config.yaml
vocab_size: 4585
encoder_isotropic: true
encoder_expert_mlp_ratio: 2
decoder_layers: 6
decoder_norm: "layernorm"
decoder_norm_position: "sandwich"
decoder_mlp_ratio: 4
decoder_inner_norm: false
decoder_positions: "learned"
decoder_tie_embeddings: true
residual_init: "none"
batch_size: 256
adamw_weight_decay_other_params: 0
Rows from block 5 of the image encoder of a small image captioner, named by matrix and row number. Rows with one number within an expert belong to one neuron, the router's apart. Each number is 128 + 32 x the weight over its row's rms, rounded and kept within 0 to 255. All counts start at 0. Numbers have three digits each. After the name is the row's rms in percent of the matrix's.
After each expert's rows are labels from the 100 images, of 14848, where the router gives the expert most weight on average: "top examples" is what is common among them. Only what is clearly more common there than usual is listed. The data: photos with spoken descriptions (Open Images, Localized Narratives). In brackets: how many of the 100.
# router: router (encoder.blocks.5.mlp.router.weight, 32x192, trained with AdamW), inputs 0-191
# up: expert up (encoder.blocks.5.mlp.up, 32x384x192), inputs 0-191
# down: expert down (encoder.blocks.5.mlp.down, 32x192x384, transposed), outputs 0-191

# expert 29
router.29 096:099076163120083165129131122122140140149139203151099153123159126175136103111122046157070090193122098111134189159098185105157084113160093150147094156124088147092121176120145098158177151144145162138152153073171143115185142113143132134116102138142119126132068168064126091096170131155129197104130128204118126115149111142119213161134082129117157173156112155095145147145141153111092173092093114125108081030146099133136155176180132159110101192109147125110132109126108128111136122101089146101130079123147158126120065114117123179059094081102090123125094126164100101152148180103140060111
up.3 103:128042128128128128098147219128110146171108093085128128128186136194128205128128149128128128064128093128089121158128178141128128121128148128087194113071203128128153128084128108128091128128128128128128128037128128128128161180128128128128027128128128168102139128128128128175039128128142183130128184128145128192139128171128128177094123128186128128128128048128153160128128128128134128128220128121128128165099128128128174128128186175124209229167128128067083128139128145138128145128128128128145128109128174182198102128204128128125128128128082152082128128128136114128128128128128128097
down.3 106:092146128128205128128204155128128119199128128128128097128128128128128128128128128128128128133121149128126128050110128128128128128128128137128125128201128161128128128128128188093102128128128100119128128128111128156135084178110109020128158086182056035143128090057128128128193128128123128125255128128151104225164146128202157187128128128104119128128196128114128197128128061170126128090128205128088128128094125163128213138171085112128145163128128128128082148128128090083128128128128091128128128140128128091128128065098166128128128145158119196128128128131095128128128128087128128178
top examples: text has "black" (26)

# expert 27
router.27 101:111211212139136105129100148113102093139105139154092164133172123161141136094185137093093163204148124081084142068123098122154106159121138098149082153078099160114090163133150108112114092162148124104119115039109174141135167182117122127122137140160167124108132186142156169125170139120086149114102135117097103141124106202139120168096104119107136141135117166110101080132103104085120144126088170233188114180079139128179114150175086162104136178160134083141102102116086058072121102107132169103130119142143124142142088126122133169150068136141169111161214094170091103110133148145140104110
up.0 093:174128063056128086082206128128128082182152152128128128128168128071128128180128051128175128128062136096101128167157078128128136128146068128128128179128091128128128128139128101142128128068128092128128128158128177109128063128150097109128128116128087128119128195128183128088128115139057128040189163090128128136128128121128163183130128128184128128040128128128067188122128128128110126128128128128118061128128170128128127128165128131156109128118128141128194128128128055128128138193188128104128128128128151128008131045128128138128128126088043118128129128128128104128128153118098057128
down.0 089:068128128159097128041109128052128030062128128100128208128230128128155164128128170131128130130114128128072079123128128108212105102128128128128128128128128146128153128128128128128128146121234113128143128128128056044128128128213128128066128128128128128153086144128127128140128166146144128128162128128182139125179128128154128128128147128128128128128128128128128128128128221096114086128128128128125128128161139164149128206161128221128128128143096095178064118149052128128128188128049142128100128158128131128117128202128160106128128111156128091128067128128144128167174128150174140091
top examples: text has "water" (59)

# expert 18
router.18 103:080120157132118130124096108121124105118069146159165132169160159155102193149125152131130105193154109110075172104103085131112142156114136123124110048149113136089119174125148094131104155109155128095126132119158143169125139062113083109136166079111171082070155124095106148159071154086075115080151163098167083092132144111188124134133183117097111149111137154063101044145101137186147160191093161097152102143097142138141204093189175080164081131090093101154102077086099101094128165132184133150121079164079130177143137108141160084144131079134100146108142119194115096120097097128148146142
up.2 076:098128128128152208128093213128111129085128029128128128128128093159084177128102128128053135128111128128136128177128128147128158128128128183052208128194128068128099128128235130128128128122089089128128091040128055164128128128201128128128137128173082145128128132211067128087126128087128094128136128128128088128128128128128094128164128113184128184128088128184128154166128128128153121104128057106128077042080128128128128128146128128128128136128128128099195128128205128118128105128128128128128135128128128128128153150128089128150128154128136128128128137150128128128128128220128233128
down.2 078:095128157128077128128128185128061128128180142152093204233128164121119128146128051128128128059109162023128128128128131095128128078052145085128128128128103128145128128128128128143128093052128128049128128157128128122128128180086128123128145101128092128128167128208201128214146068128128167128128097128157128104133128128205128170128128128077128128128128128151128087128128134128077160156128128143102191076128128168166128128128090131128137128128128128079128187194128128128128112101128093074128146128128128128128128085066128128169071128162088128164128062128128152128128128133149023142
top examples: text has "trees" (57); text has "road" (48); text has "buildings" (36); text has "poles" (29)

# expert 30
router.30 089:162139095138186170094102072179128130101097109174166112169098220146104151142078206110123154141104103137118133106105101108146046087103157094117154166176132118187142072110118144142150124094103127097157153151097096074137153131164077139170142134146120159122159111109125117110050159177161178128149101096114076108147194120120107174124110111169124145074102122083124144154142072152123147133088133124134116092135104113106137157152166145105119113100139128131058136122144099094052198122144218170174154140130123114145110104120149104144172154117165200091085099136075133120090097082100121164
up.3 110:128109107128151181175184089145128128128128169128073128128128128080128121128050128128146128128128128087074128128023143128128128151149128131128128128128128128127128115128108128172067128111128164186128128128146128071128128128086128128169128128128211171118193128210128125128171128128075128181128059159149083178128171000103128128189128117068138166128156128153128128120128128123176128163128128064128128128116128090082128128128128128136128128128170144128211110128128128128150167128125128128128185128128128128110107191128128128180181098200190128128070255128128142128128128128128102156
down.3 109:128128190170128128073128128128128158109118159137128102128030128107169128128128128128159128128128128106164172128215216203128128153128128188099128236069128162179128088128128128128128128128114075102179128128112037128128128097215128128128128128163128128128128128128085112128109128128191133128082128090128128131151128128128054045148220143128128125169128128128128074128128178194128128128128156128128112085087165128058149128085105177156128185128167128103128128142128128128128189117128084128128069128144154138185128136128128078099128156128128102160128128111091041110128100089128128128
top examples: text has "trees" (84); text has "sky" (53); text has "grass" (30); text has "plants" (30)

# expert 22
router.22 093:097179155099194182159097123102145153053146103096128114157091141137130128137150155110109104144140085153130103141076163137053094128150152137106113069161100119110108115145180109123119139116181134091071136140097089157111111095097130145121207098163117130077192130146102195132188141157174087115115119097123158137214122091086117090100155167165133122184088113107083107109133157079177093090121117179141120152138191162110125066097144148131115131127063159101163139162138203110117109112149050101128126076203090130091146119109124148137130160108136099111181104091170138166098107158125147142
up.0 079:128128076098114128128128128128128064128128128134123196119128128197128128131128112103128128128128128092128136128128183118128128128128123159128128084154066128148128128128128162128128206128128165094116128128128128128128128091199102128128128124039128128088128162128128128128128096195135128128163128128155128199024128128128092084128128128046059182128017232079128161128128128128128190128118128180128092090128128143128150080110106123056128086141128128079128110128174123128128128128211128105128128178128128105117098165226098128146128128141128174107128128128191128066020128128128128128
down.0 095:128092128128194118115077164128128106164152128128128128128128040249109128142128128128211169128122128128104066140128083117128128162152166209116139128128128128128130146128171128128212100065153128128128101082128128130191193198128128128128128068081048026098156128128169128128128128116128128128128073128128162128128072121128090128128183128157128172170128128128126128128066092164062156128128072128128128128128128193164175112044157128128126128135128092128110105128128121092135128092188128123086128184128097128128128128128129128128106128128128128103128128134087128136128128147128249128
top examples: text has "table" (71); text has "sitting" (69); text has "people" (51); text has "front" (38)

# expert 31
router.31 098:118126135059137118169083120148187180087101139142146163093135146091138088123131101070153127125114163091141095087178165168092084070175129147132109136173110136105128128088143145125180149055174077151129127113126111143112122197146207181088128142141089107134142099073154132129151110124122095112153131127076185120082092118165126192219158116163127074086099083127122103171103175098149106145119085158128179131155104093089126084173136186138122083181129117112144110124142156119152131085111124063123185113133132117143166128140164097121181189122130106117091081128177180168170110164133124112
up.2 092:128026128133227128149102128128136203128128128153076128128129100051105045186137092168072051117053189127128128128061128146128128128180135128128128128128065128137127128128128128153134128128102085110128143128128191128128128128170117128128139151128106168074160128128128127195148148101128195128159128128130245164128128138185103201128128128128128128145145128097093129116128128128128128152128128109085106128136128128128128085040060094128128094128128125128128128177128128128128064128097128181130128128128128134128128123157128128156128128128201034128128128026122128102128152128128128074
down.2 084:128128128128107128128128120128114141128128128131221128128128128128135128099054128128092128128212077128128098084128128139096128128164047128128127128138133125001136128098187128125092128128128128128141128128103128128195086128128165054124169128128115128123128128128128154090128128080128128128149128118166128163046083128254081128128066128128117071128145103128128077128128128128133128128128128128128128128220167173114030122112128128188134128128128109128128128126128120128128101143097128044128128128035128076128176128128128128128128128237128128129128128152166128160135128128233128128
top examples: text has "flowers" (42); text has "color" (39); text has "pink" (26)

# expert 28
router.28 113:145148102155149148139121141174151135098137108102128137157154120104091034151233157085154158092125087104133154142202115117170109187089131167132100160136181085168170151099135134128107091135133167140106079136100100143084127129152186085151091127100091189158158148132154150166158091086120098187136140081168142131076104115129106153137131126171114085099156052171130117150080139158100138170105102133113116122161133104093058171147121143162095119116176112077164085097126137185133084109105060064111156104122127136106065091151148143091114147154125113110144183128156101129081199111116088116
up.2 093:128138128128128192128128216197141128128128128128217103132128128128128128127161056128128128128168128083143128115128126128128188128111141128128128128128128128081128128179128128128128128128078128128125128203128128101090128169128066128128128115105128128156078128128091067026128128128128128160128128128128128090164128147128022102147128128128128128177128112128141165128196128128101128102101128128128128060021128128128115089128158128133128092128255114132227128128128192128128077128128128140081142160143128128128063128128105128066128128128128158167086160128087193128128128128128128128
down.2 096:128089128128105128128144149200142128091177118128128128128004128128128128128157119112128128128118128076128075128198158139059093128075128183128109128128128250128128128128221073128128128122128128116133143128128122128128128128128183103134124132160147128128204128128124084128128128123081101153107128128123128128128123136128128139149151110128120174128116128128148235128128128128217128108128128215181128004128100128128128128133099128128049115128235128092128128128128128082136128128106102125128128126139150128128163124156128128109158128079128119043128109128128113128128072038128128164
top examples: text has "man" (32); text has "wearing" (31); text has "woman" (27); text has "smiling" (26)

# expert 2
router.2 105:072187097185128137165114157154160143046130100117106148128112094064164127147116125126138100154091146176128151108114088115062127136159145122123172061111124142103084147142162105080151114126155115120082099164151137153103073137170083121119127124148095120121099108165109107134120103085117107081138147096164159124093097077094129091116152142109147100094142069078086178128108181117158094158121144095115111127140130078214104196124193095183090180126172136140081171175175156172139136150180104122120077155142078148091127109200152138149151112135148096177136124132125150141180084155173058087
up.0 081:194128052194128128131128167185043128137128128128182128121128128128128128128128112149035128062128128110198128128128046135128085118128128128128128128093205131148097145128108128213130128105128124123128173128128076128128128085128090128128128080128193128128190128050128128117128128223144128157153128163128128115130143104128098128173148185167101096128128073128163128122128114128060128128128128128128128141142099215189128128146128128140132128128058128170128128158124113034126128128128128128117128091127102128128128149118127128082128128128095171128078128193128093123128211128066045185
down.0 079:008128220149128128128117128128128128128128128128058128127128165152128127128136079128128146128128128057235128128128128128085121128128128136128118128174117109089107128108128128122128128170128027116193128125198158128128104110128128207128097128128120128172066128128098128163128108128123128128074149128167130128128132128146128130109123130128123152128168126128133012041128077128128147128100116128129128128129128073128142128112128128138195128094115118070158116128124128206128160153127128176128156128000128128128128091128252158128127128128128133128128068128137105128128128165128128170
top examples: text has "people" (57)

# expert 21
router.21 102:146121102084136141081138135126068113111154150136115119167132139130143200148118171165116089127139108150120128119135065123134145148091125085131103131146139086187121096112147110178077181093111170115151201122077173124158133125148109133136170142129156105126149117138107115133060190152126166116148169090098172202128172087167152131156091051126149171162094137155101102105131118192139110112112169103121160074106145116093168175125190112099097172108160064136073132088107140125070126163193158180102120135126073125120121098129149153136128100149111212172108078145049131178099119140162188158
up.3 132:191128128128128128093128155117128128128128118108186171134128156128158143128128128128128175251111153084128128165109113211128128128211148167128102151128086156170128198128128128128104128109128128085109110159128064128155069128109148128128136052128205128128134104110077074126128128113128128128128081128092128128128126147128128133128128128155138129128135128188112099070110128128128229179097128128128128128128134114164084130128151125128154128204128128128119100055128083110128095218128128124231128120128107209128192139074128140128169139128128175040081145154128057128128128128128128073
down.3 122:107128130180110092128196167182110128128077152128128117101133127149129128161128128193085128178128061142162128043133128184128128120152128012128117128128109128143128128073110104159128092128156128111128128070052128128159128128132239172099128128082128128128104113098088156238105055128094076128168128128128128098151128128117128128151123128153128169120128109128185084128128128128128083128118100140128134128093129145069128070120104128128128128128128128177128151128128128075142093212128128106113109128128121162128128160128128128142255142128202128128128137128091128143128128128095128194
top examples: text has "water" (75)

# expert 26
router.26 103:111160128175094204129132163128071089171127120164116115114117043090151118130104120164076161107118125133182089126101130106124172073125145147138164156117135161101152120152114132111178051144076078123123082106130084078199144152072112100153063130172146127139136120140101085140122108107146137076124096159143157168152085184135157101115100133100101200150159140169179135185179127121089180106085127125131125172136091190133133053108062131091159159136167171110149157053145103115143106108106144132082149135115160134149135158098090154044118162141079114093101132120123114159130157111084141122
up.0 103:128043079128128128128045147112040128126128128128143235113157175128128118128117170111128128095115191111128108052114058128128128071128121128179155143128128128128128166128180092128136159128128034143134165128167128128150136144128128085128128128105091111128128128128084082128125190108128128051128081128128083128171128128128199123184128128198115111119128128128123082128128057128143128128128128128108075128128131128199128132131190128128113128152128128161128128137128128152128181128078128128128092104240128128235128128144128177128105128038128135098153103128121201148128119107128128110
down.0 100:128128183141121118128179199128095143172128199040088236119128128130185069142056240128139128125128190114128128128119128128128128128128128128128128128197128128155181128128141158128224187128117141128128128128128128059127128155128154150128128128128128128128136128128128128178128186094160128128128128128068128128191128128140133121128158128128128126128128037116128131187141170128209128128128128128128128128009128128128116085128128128128128128132128128137128128128128126128128128187189146059194128128223150083128128128102152110175128115153102150128128136155116191128128072128128181128
top examples: text has "wall" (51)

# expert 10
router.10 105:150129126125125144170136134061182111172130158139168147180201069092132144163147036148141098093170132118100111164115124140180158166076109173131138123139179113155126128159084171130101183134139146127156104121140162129075187081097117155103106150178129100132143164151115114156059119166127099108060141153102105102150208143142119110138175123110134105092119129119152176161210120171109080132145095118163104201129113173067174149118104116089101150162112115157132118100104094140129173104102102111111116123103150099110154142109110152111079094122074124124089193132133140165141190126223173154
up.0 108:105128101128128165128155131112083090128192022141106123128121128128128128128154099150046145128128137128121128202128171063128060128128152132000172101152128201063091128068128128128128084169156128063128099128073068144106101111128128128128043128128128128128128155168128080075128128156135128128148066102101197128171166133128128127128128158128128164128146144164128128163128097128153094128065128128128128128107128128128128124128128128128128128235166128143077092130128137081128128128128172128153128028128149093128128142128128128128137078116104165128128113128147207153128128160128073128
down.0 102:128128128232128122128072128128128128156128015128128128097128144141121128128194086128128034128128128128121061110128156082112159084154128128128004143190166111077144128128163124061128128191128128128128128106128128124128205134128084128178136128128144071128110081084128128238112114128113153154128129128128139128128128128111128139186154125163128128083128128082119103147128133120128128053128128128019075128062128188128128245111158128128128052128128128128128131128173128128128124190128128128122128128128128179128128114128130128128102109101128128128134128101128130120128128113182128128
top examples: text has "text" (40)

# expert 24
router.24 090:111121137131136111079116123099077105147164147183154146104117079133149140099141057153179141158145170129114121153143159099120136162128080175150166138092162141141137096117144134160092151118090138121167175114081151106112171100112136136113117146142135158126115128114119154126091173145103141135092152137157152112115098186112127148137073134087062150186145134154165132107204097068121155201144079132079173149095138192122119109135089126094059155110192126164120093130087084106087122164183134108050077169072165191198166141102102098120146065108046173139114129152107104157083142108164130172
up.2 080:117128128070128151128128128128158128128128055128118108119146128128070193128128146128128046204128128154128128136128128128073128128128058060128100128128194106128141148206138128128163128146128128128128128128039128107178116087074128128128128104128128215128080094128221128140128128128072128140089128143128128134128125138095128055128186128117080128104128126128128070128140166128045109100130128128128102122173152165128037128169128155128138128096128106151099126193162128128128166128128160195128105128176134128046128128106240128128169113128128128120076128128074139128110128187160068086
down.2 092:128128131128175128128089128128164128128128226128179112128071145166128146092128042106128075128057080128128128143128156128113165181177141134129255128128128127180128180128128113128128128128125130128236128121064158081128137210154185141114153128128125067128128086075118090128128115176183128128128128128128166128092097128168145128128128110228169128163128128128128164128122128160090128128128128189178163128128128157128128166164128128128209128151128128100139142124128100128141113107180084160066128128128128126128128128128184128128206128128132069136128128128076128128192128192128134128
top examples: text has "sky" (51); text has "color" (32)

# expert 11
router.11 100:150093093086161157120118177063149139222143182119092132122107129103119176120141065140095137090121149115125166143114179111172165099160153105113159170055135093131104107105153108151116118147119150160149145162109127099172115176106094165172070132146139140162119132145128108136183109162113130131083097141087147141153150164083144165094176174113159119152187160113112171111112101175043123127154120150124176118157075148131072172082027092117145140116098152129122176068144108148130105190098155134117179106149170084142157165079094180177129114093085135128088159086142120113096119129113081161
up.3 096:128128128072149066075149078128128128128134102043093128128128128128085128128128128128128171113128255128128174146128128128128100128128076128099128128128104128134071096165136128128128153133138120128150128121091128128128128113123123117067078128128128144164128114128128128128128128141047128152128000128128156085025128158128084128128069128075144128067135173128128128128174128222173114128172128229100128128147128132090138190128110128084128128128140128128139173128128128207128128128120077152114059128150163128128198138185128128128128185128104128101147128061128128107128128084064128128
down.3 111:164128169126173128170128130157170119135128109124138161128166158128128128148165211128126128130128118139128128080156091199128128123108097132142091041128101142118128128138175128128128033116122128128224128128128163141181192180118078128128128173081103128147136113128128088105092128114128128108128061128128064086085144128128101128185138086128128128128128080094128090128049128095128128128128128128128127094166157128157152128152128050211142159185128128128111115128140078128244128128173136054128128144128128060128125167201133114003128088144128128128128128128109128142128128128086128128
top examples: text has "people" (52); text has "sitting" (43); text has "wall" (42); text has "lights" (37)

# expert 19
router.19 094:118125099118095136128106136133153150218118133107098098109080117146186151091121117136074142104136136129130150187115182140108119102181143088116113159181133164116124088142124137145157073168153146110092144124105092165162155158120106131116113113172205102126146101159067144119125140086145147138078095163169125164109141061126147101114151220099158067121189135148142103140113122093143102139153068147152155129161158165131127103123077158150111086153106134146161122087174160080102104092045180100110165072094188132132093163109050140092082102153150129096140219094131121140112179165098131173
up.3 100:198101114083128128128128128128073091109128185128126128238126147128128166128128128159120128142128128100069059080098042128148119128165176128068128128078128128128128128146134204167128193123171128128128111074128128128172164128128128128139130061114128128071175128128016068057128113108145064128128128194128096087128128038166116111192194128128128128165176104128128128128128079087128083139144128128128149128128055128096074139063128117128133085128086041128095128128128128128128154128184156168123129128128129154150128170128128164128128139128128096146128128128128128128114128128128066128
down.3 103:128128046128114128128128106128187128128128128135128019127115128046123128140128156056128152128128191254137128128128128128128177126189128128051128128128128108081112128128128128128086128128065128173114128128128128128064072128209133126128089146128115128128160128128161132139128128195122126128128128153128138128121151147111128096128048128128145122122128114128146111067114128095128128128128156174066154128128155153063178128039143128128128141128188128130128185139128072128119098128128128128128149169060194128128128128181042137073128184128174120128128128152049098085128088153093088128
top examples: text has "lights" (51); text has "playing" (40); text has "guitar" (31); text has "musical" (28)

# expert 8
router.8 102:139084109149173080155124120134114195167184117124053092085149054153106098191125069186135137096134120110112150143063126128147200188142136144179148135116161136115148122113116143148110074137093152152101148129164145043068073102055097156177073128111106158142099147083143100162131129128151113145100118139153134156165123139139103138086119115115086177075186161093093106118131122163080134135129147115080130087157123113135051176069105098091181115163142178130145093145104115169139132134049138155140153124131149164108064104089161123118145114135184112166102150140118140114176093117128108103
up.0 103:128128119158128140128149187127128128103134152118128065128139128119128112128128175128165128128128128128128128128128128121128183128128166128128128128128128000128148128093126185128128128128128097132128101128082128096147173128148050141128000158154117128129054128128111128128128128128126149124162079124128140128108154142151128128128128128109128189128128116128195164108128128128149151069128146038128126186128170128128128172161128142098150183117131096098128128111128128200124110128170128139101128128128117116196155128217078095117128128089128111217128178208128128128128141215128147169
down.0 104:128162128152128081128128172118044105113128210153158141128183128180128128128128128190128128128128128196087128091128148118128128178128128128119118137128128128128128128140128128128128155088155212128128154128128156138073128128122124157138190250150128128128128128128178120151243171185057135128128164105034135127091128128108094168142155170087128066152128128148128174128128155128165128128043123103128128128190128128126198168128185179128128095128128128128096126128128173128107106159137128128128128128155128128128128064064079115113128145113160103077089128140144032077128143127182149118
top examples: text has "text" (31); text has "building" (28)

# expert 12
router.12 105:188087083109088083099120139137136223135132143134080115114152118108115087133123085167086091099151168135145171130107176092061089135171135130145117127113106152131121090142129128111134099158125080106064172116127160084089124119114154192090123112070152104193127151026126103129139084091188117098171091095084123148102113133127122176074119109117128127197172153141115135163157161064181100146157116119125121103127131156172108070044121158128137174089126140079178122186119148121150104086135113084110108122147125093105131103144071078149126081097097089097102131072129151161158122158161115123
up.0 095:128128085128128128118128165128065128128128137128193154126128115183128126095128128128128128000128128064055128128128128141128156128128128211119133128158128068128096158162128226144073128116190128184132128094131128128128125152154216128175128128128110091128128128128166128128128129128113128128128114061128128083128128153121128053181103128134089128157128158128128128118128128128111146101128095128052128128128159157127128087191128128086128077128101188128153128136000128129128049112167128128039082152128138128128128101128145128128056128128143128153128071132128104128128155128093142128
down.0 100:128128128128098128128128128190128128128128188128128074074128128128128128154123021187193090078128130128128148195121128128100128128114122063128128081025147128080128128128128080143113128079128144128128128064128164128128128128128128128058128133090128128091203123128044100077128205128128128128128128129128128137097135128128128128128128128128138128214128152128036179127179148128109128128171128128150128128235139128128225089141128080083128112161128182128128152056187111128128215128140128056128128134128128106128128128156120120113188128128128128128128110128128096128128098133058128128
top examples: text has "standing" (69); text has "wall" (41); text has "wearing" (31); text has "woman" (25)