A small image captioner, trained from scratch.
Model: 64-pixel images, encoder arch convnext, encoder norm rmsnorm, encoder moe top_k, encoder num experts 32, encoder width 192, decoder width 256, decoder layers 6, decoder norm layernorm, decoder activation quick_gelu.
Rows from block 3 of the image encoder of a small image captioner, named by matrix and row number. Rows with one number within an expert belong to one neuron, the router's apart. Each number is 500 + 25 x the weight over its row's rms, rounded and kept within 0 to 999. All counts start at 0. Numbers have three digits each.
After each expert's rows are labels from the 100 images, of 14848, where the router gives the expert most weight on average: "colour at peak" is the nearest of a few named colours to the mean colour under the peak; "top examples" is what is common among them. Only what is clearly more common there than usual is listed. The data: photos with spoken descriptions (Open Images, Localized Narratives).
# router: router (encoder.blocks.3.mlp.router.weight, 32x192, trained with AdamW), inputs 144-191
# up: expert up (encoder.blocks.3.mlp.up, 32x384x192), inputs 144-191
# down: expert down (encoder.blocks.3.mlp.down, 32x192x384, transposed), outputs 144-191

# expert 21
router.21:524521507518520533528544495504523522510454539453488512549509481485518479560495520528499501495477492483514525464488515482519514490466463523509516
up.0:500551482500500508500500500526546488500500484505484502488532543500483500505500470494500500485500498520524500500499455505552519500465535472500500
down.0:500500500459500500500500445500500544497500500449500521500443500549483493500500500560499475441500481453472504500500555500505500492550516500500502
colour at peak: grey
top examples: text has "white"; text has "black"

# expert 23
router.23:499514505486489494522503475485502493539512481477480481513484498484480501492468498522522539455474499442534508509556440538543475513426514533481496
up.14:478505500528500500500500530500536446479500500516500506505500442500480500480496498500500500500500440500500478500500514476500455570567500500500500
down.14:500500500492500503474487500459549504569500546500500500531500500518500500500504484517508504560535500500492587500600479500500500528493500512500500
colour at peak: grey
top examples: text has "water"

# expert 12
router.12:497543494511498544521501496529512465442501489524508519491504485511465523545503498466455485462495455466465470495479510504492502471485478556523530
up.0:500500500558464500501464500500497500500506500500498459478500479485531446502500500492470492550544537500474484500500500544500500500478500500567473
down.0:527500524542500514412500487500502500500500500500500500541484500500500540552486551500437500500549500527500535500500460500500500479505500421500494
colour at peak: pink
top examples: text has "text"; text has "written"

# expert 13
router.13:475445495495505540587513521515499455532477485584478508540481504532475509512510460508512510489494518507537524504493492531507455523496473501517515
up.14:500494500464500504500500479552500500500449598522500500500478500500500506552469500500500497500413500500500500492500500469531500500464500507499500
down.14:522520500460500506474481500500481493500500406524500500500500509503500500586500500500500500534500500447566500500500510472500498500511440549500500
colour at peak: green
top examples: text has "plants"; text has "leaves"

# expert 3
router.3:464429478514436481540529500507475491500536521520458482511492499516469520480508506503523523463511490528517519485454515534520473499480488491522525
up.14:500483500471500500500525500531500513480455552492562500492464500500492500500500480503501540500500500524500551582481576514500475500484478500514506
down.14:487560530500438500500500500500490551491504500500500570507475491502527500482494500517500500500500500489500509500554564500476527500561527500456500
colour at peak: brown
top examples: text has "trees"; text has "plants"; text has "grass"

# expert 7
router.7:474521447463486547530472492505507519523530492495539490486498525476535502485480482465505555521483501506517505513484473507453510507520482467484508
up.0:500500489500466500500470516480500500490468495515576461541500500500500542500507489500500500500500500500516524502500525501500468500501500487535511
down.0:500502554500477500500500523500520519465403471475500500500534500507491500500492500500500500492498500472500490464544428520485500500500500489493500
colour at peak: white
top examples: text has "sky"

# expert 22
router.22:490591479504521491478512504453498449516520482552521503532498458492509528516495497548507513479521478480483509504523535479513461485492505484508516
up.0:529568500494477500528484478508454500520497557500506494500486483475500437500440500500524481500484501500504484499534501513480474500453500529500497
down.0:500487500465557472500500500461500514463542470500500500500500525462474456451493489500500500510500492440500489500500500500539448505500500525500500
colour at peak: purple
top examples: text has "flowers"

# expert 8
router.8:494517495468518522493478481537523495472554500486543494483499524489478530516516521495529478497516500452472527492479493527503540479485534486450516
up.14:489500500500500467500560443500500486512500549500515511500502471467449498500517500500522475500518508572506500500586502485500500500500533459500488
down.14:521500513497500535508516524500500485492500558500500554460457552472516463457500530566500521538500500575505500500500494500500470500517500486462538
colour at peak: grey
top examples: text has "road"

# expert 14
router.14:539499521502472490465478469501532474466477485494497493463514493531505491484473495500462505519526525519485497506492509492490511484528506453528478
up.14:500500500513500500500447500447500462525500500500449479525497500500500516500502469545480498500482500527449500500500533528500500500500500429495510
down.14:539501484500500535500500500547479531473500541500511510521518500478500558499500508500500490500500500500500500472478484500445513500544500514508500
colour at peak: black
top examples: text has "dark"

# expert 17
router.17:515533490457521465461471530498498460483492474537461489481450494537494544515525522505551466505533536479505509494508470506494509487489519487470518
up.0:500513547499500500534569500500500516500500477496500490575500500500500526535500514469500500500509488479500454509500500465414518500451555512532517
down.0:490500500522500500500500500500481500544493446424521500465499504526500500535504500500500500500555475500499482475474548500500479518500465500542515
colour at peak: grey
top examples: text has "sky"; text has "water"; text has "clouds"

# expert 31
router.31:554443515533491510484466495556533441488448517496464503483467476512490490497488521499512485526534482513469494523498473487537499511476490487520454
up.0:500536524500500500482500538500541500467500476500538519500528500448503500500554500500465500487480508500554484434486528523508505500462449500500481
down.0:500535500526489500484500500500455500533461457485517519500461500483500513435499500459485500500500500500500500500479500537500500500485500475500500
colour at peak: black
top examples: text has "dark"; text has "lights"

# expert 18
router.18:526526455480538476514487509502491446494516470510517487504492544530508498480489484468485503492524497474510452522495484506507479487452528502534478
up.0:500473583500500500486500500500500475500506500457500559500465497453521500500500541564529500500500601531500500484497500500500500559474515473502505
down.0:455523500477458500434515490500500500494500522483500429500502489466501500500487500466500526500500494535521500500500400465500500526504500500543500
colour at peak: black
top examples: text has "dark"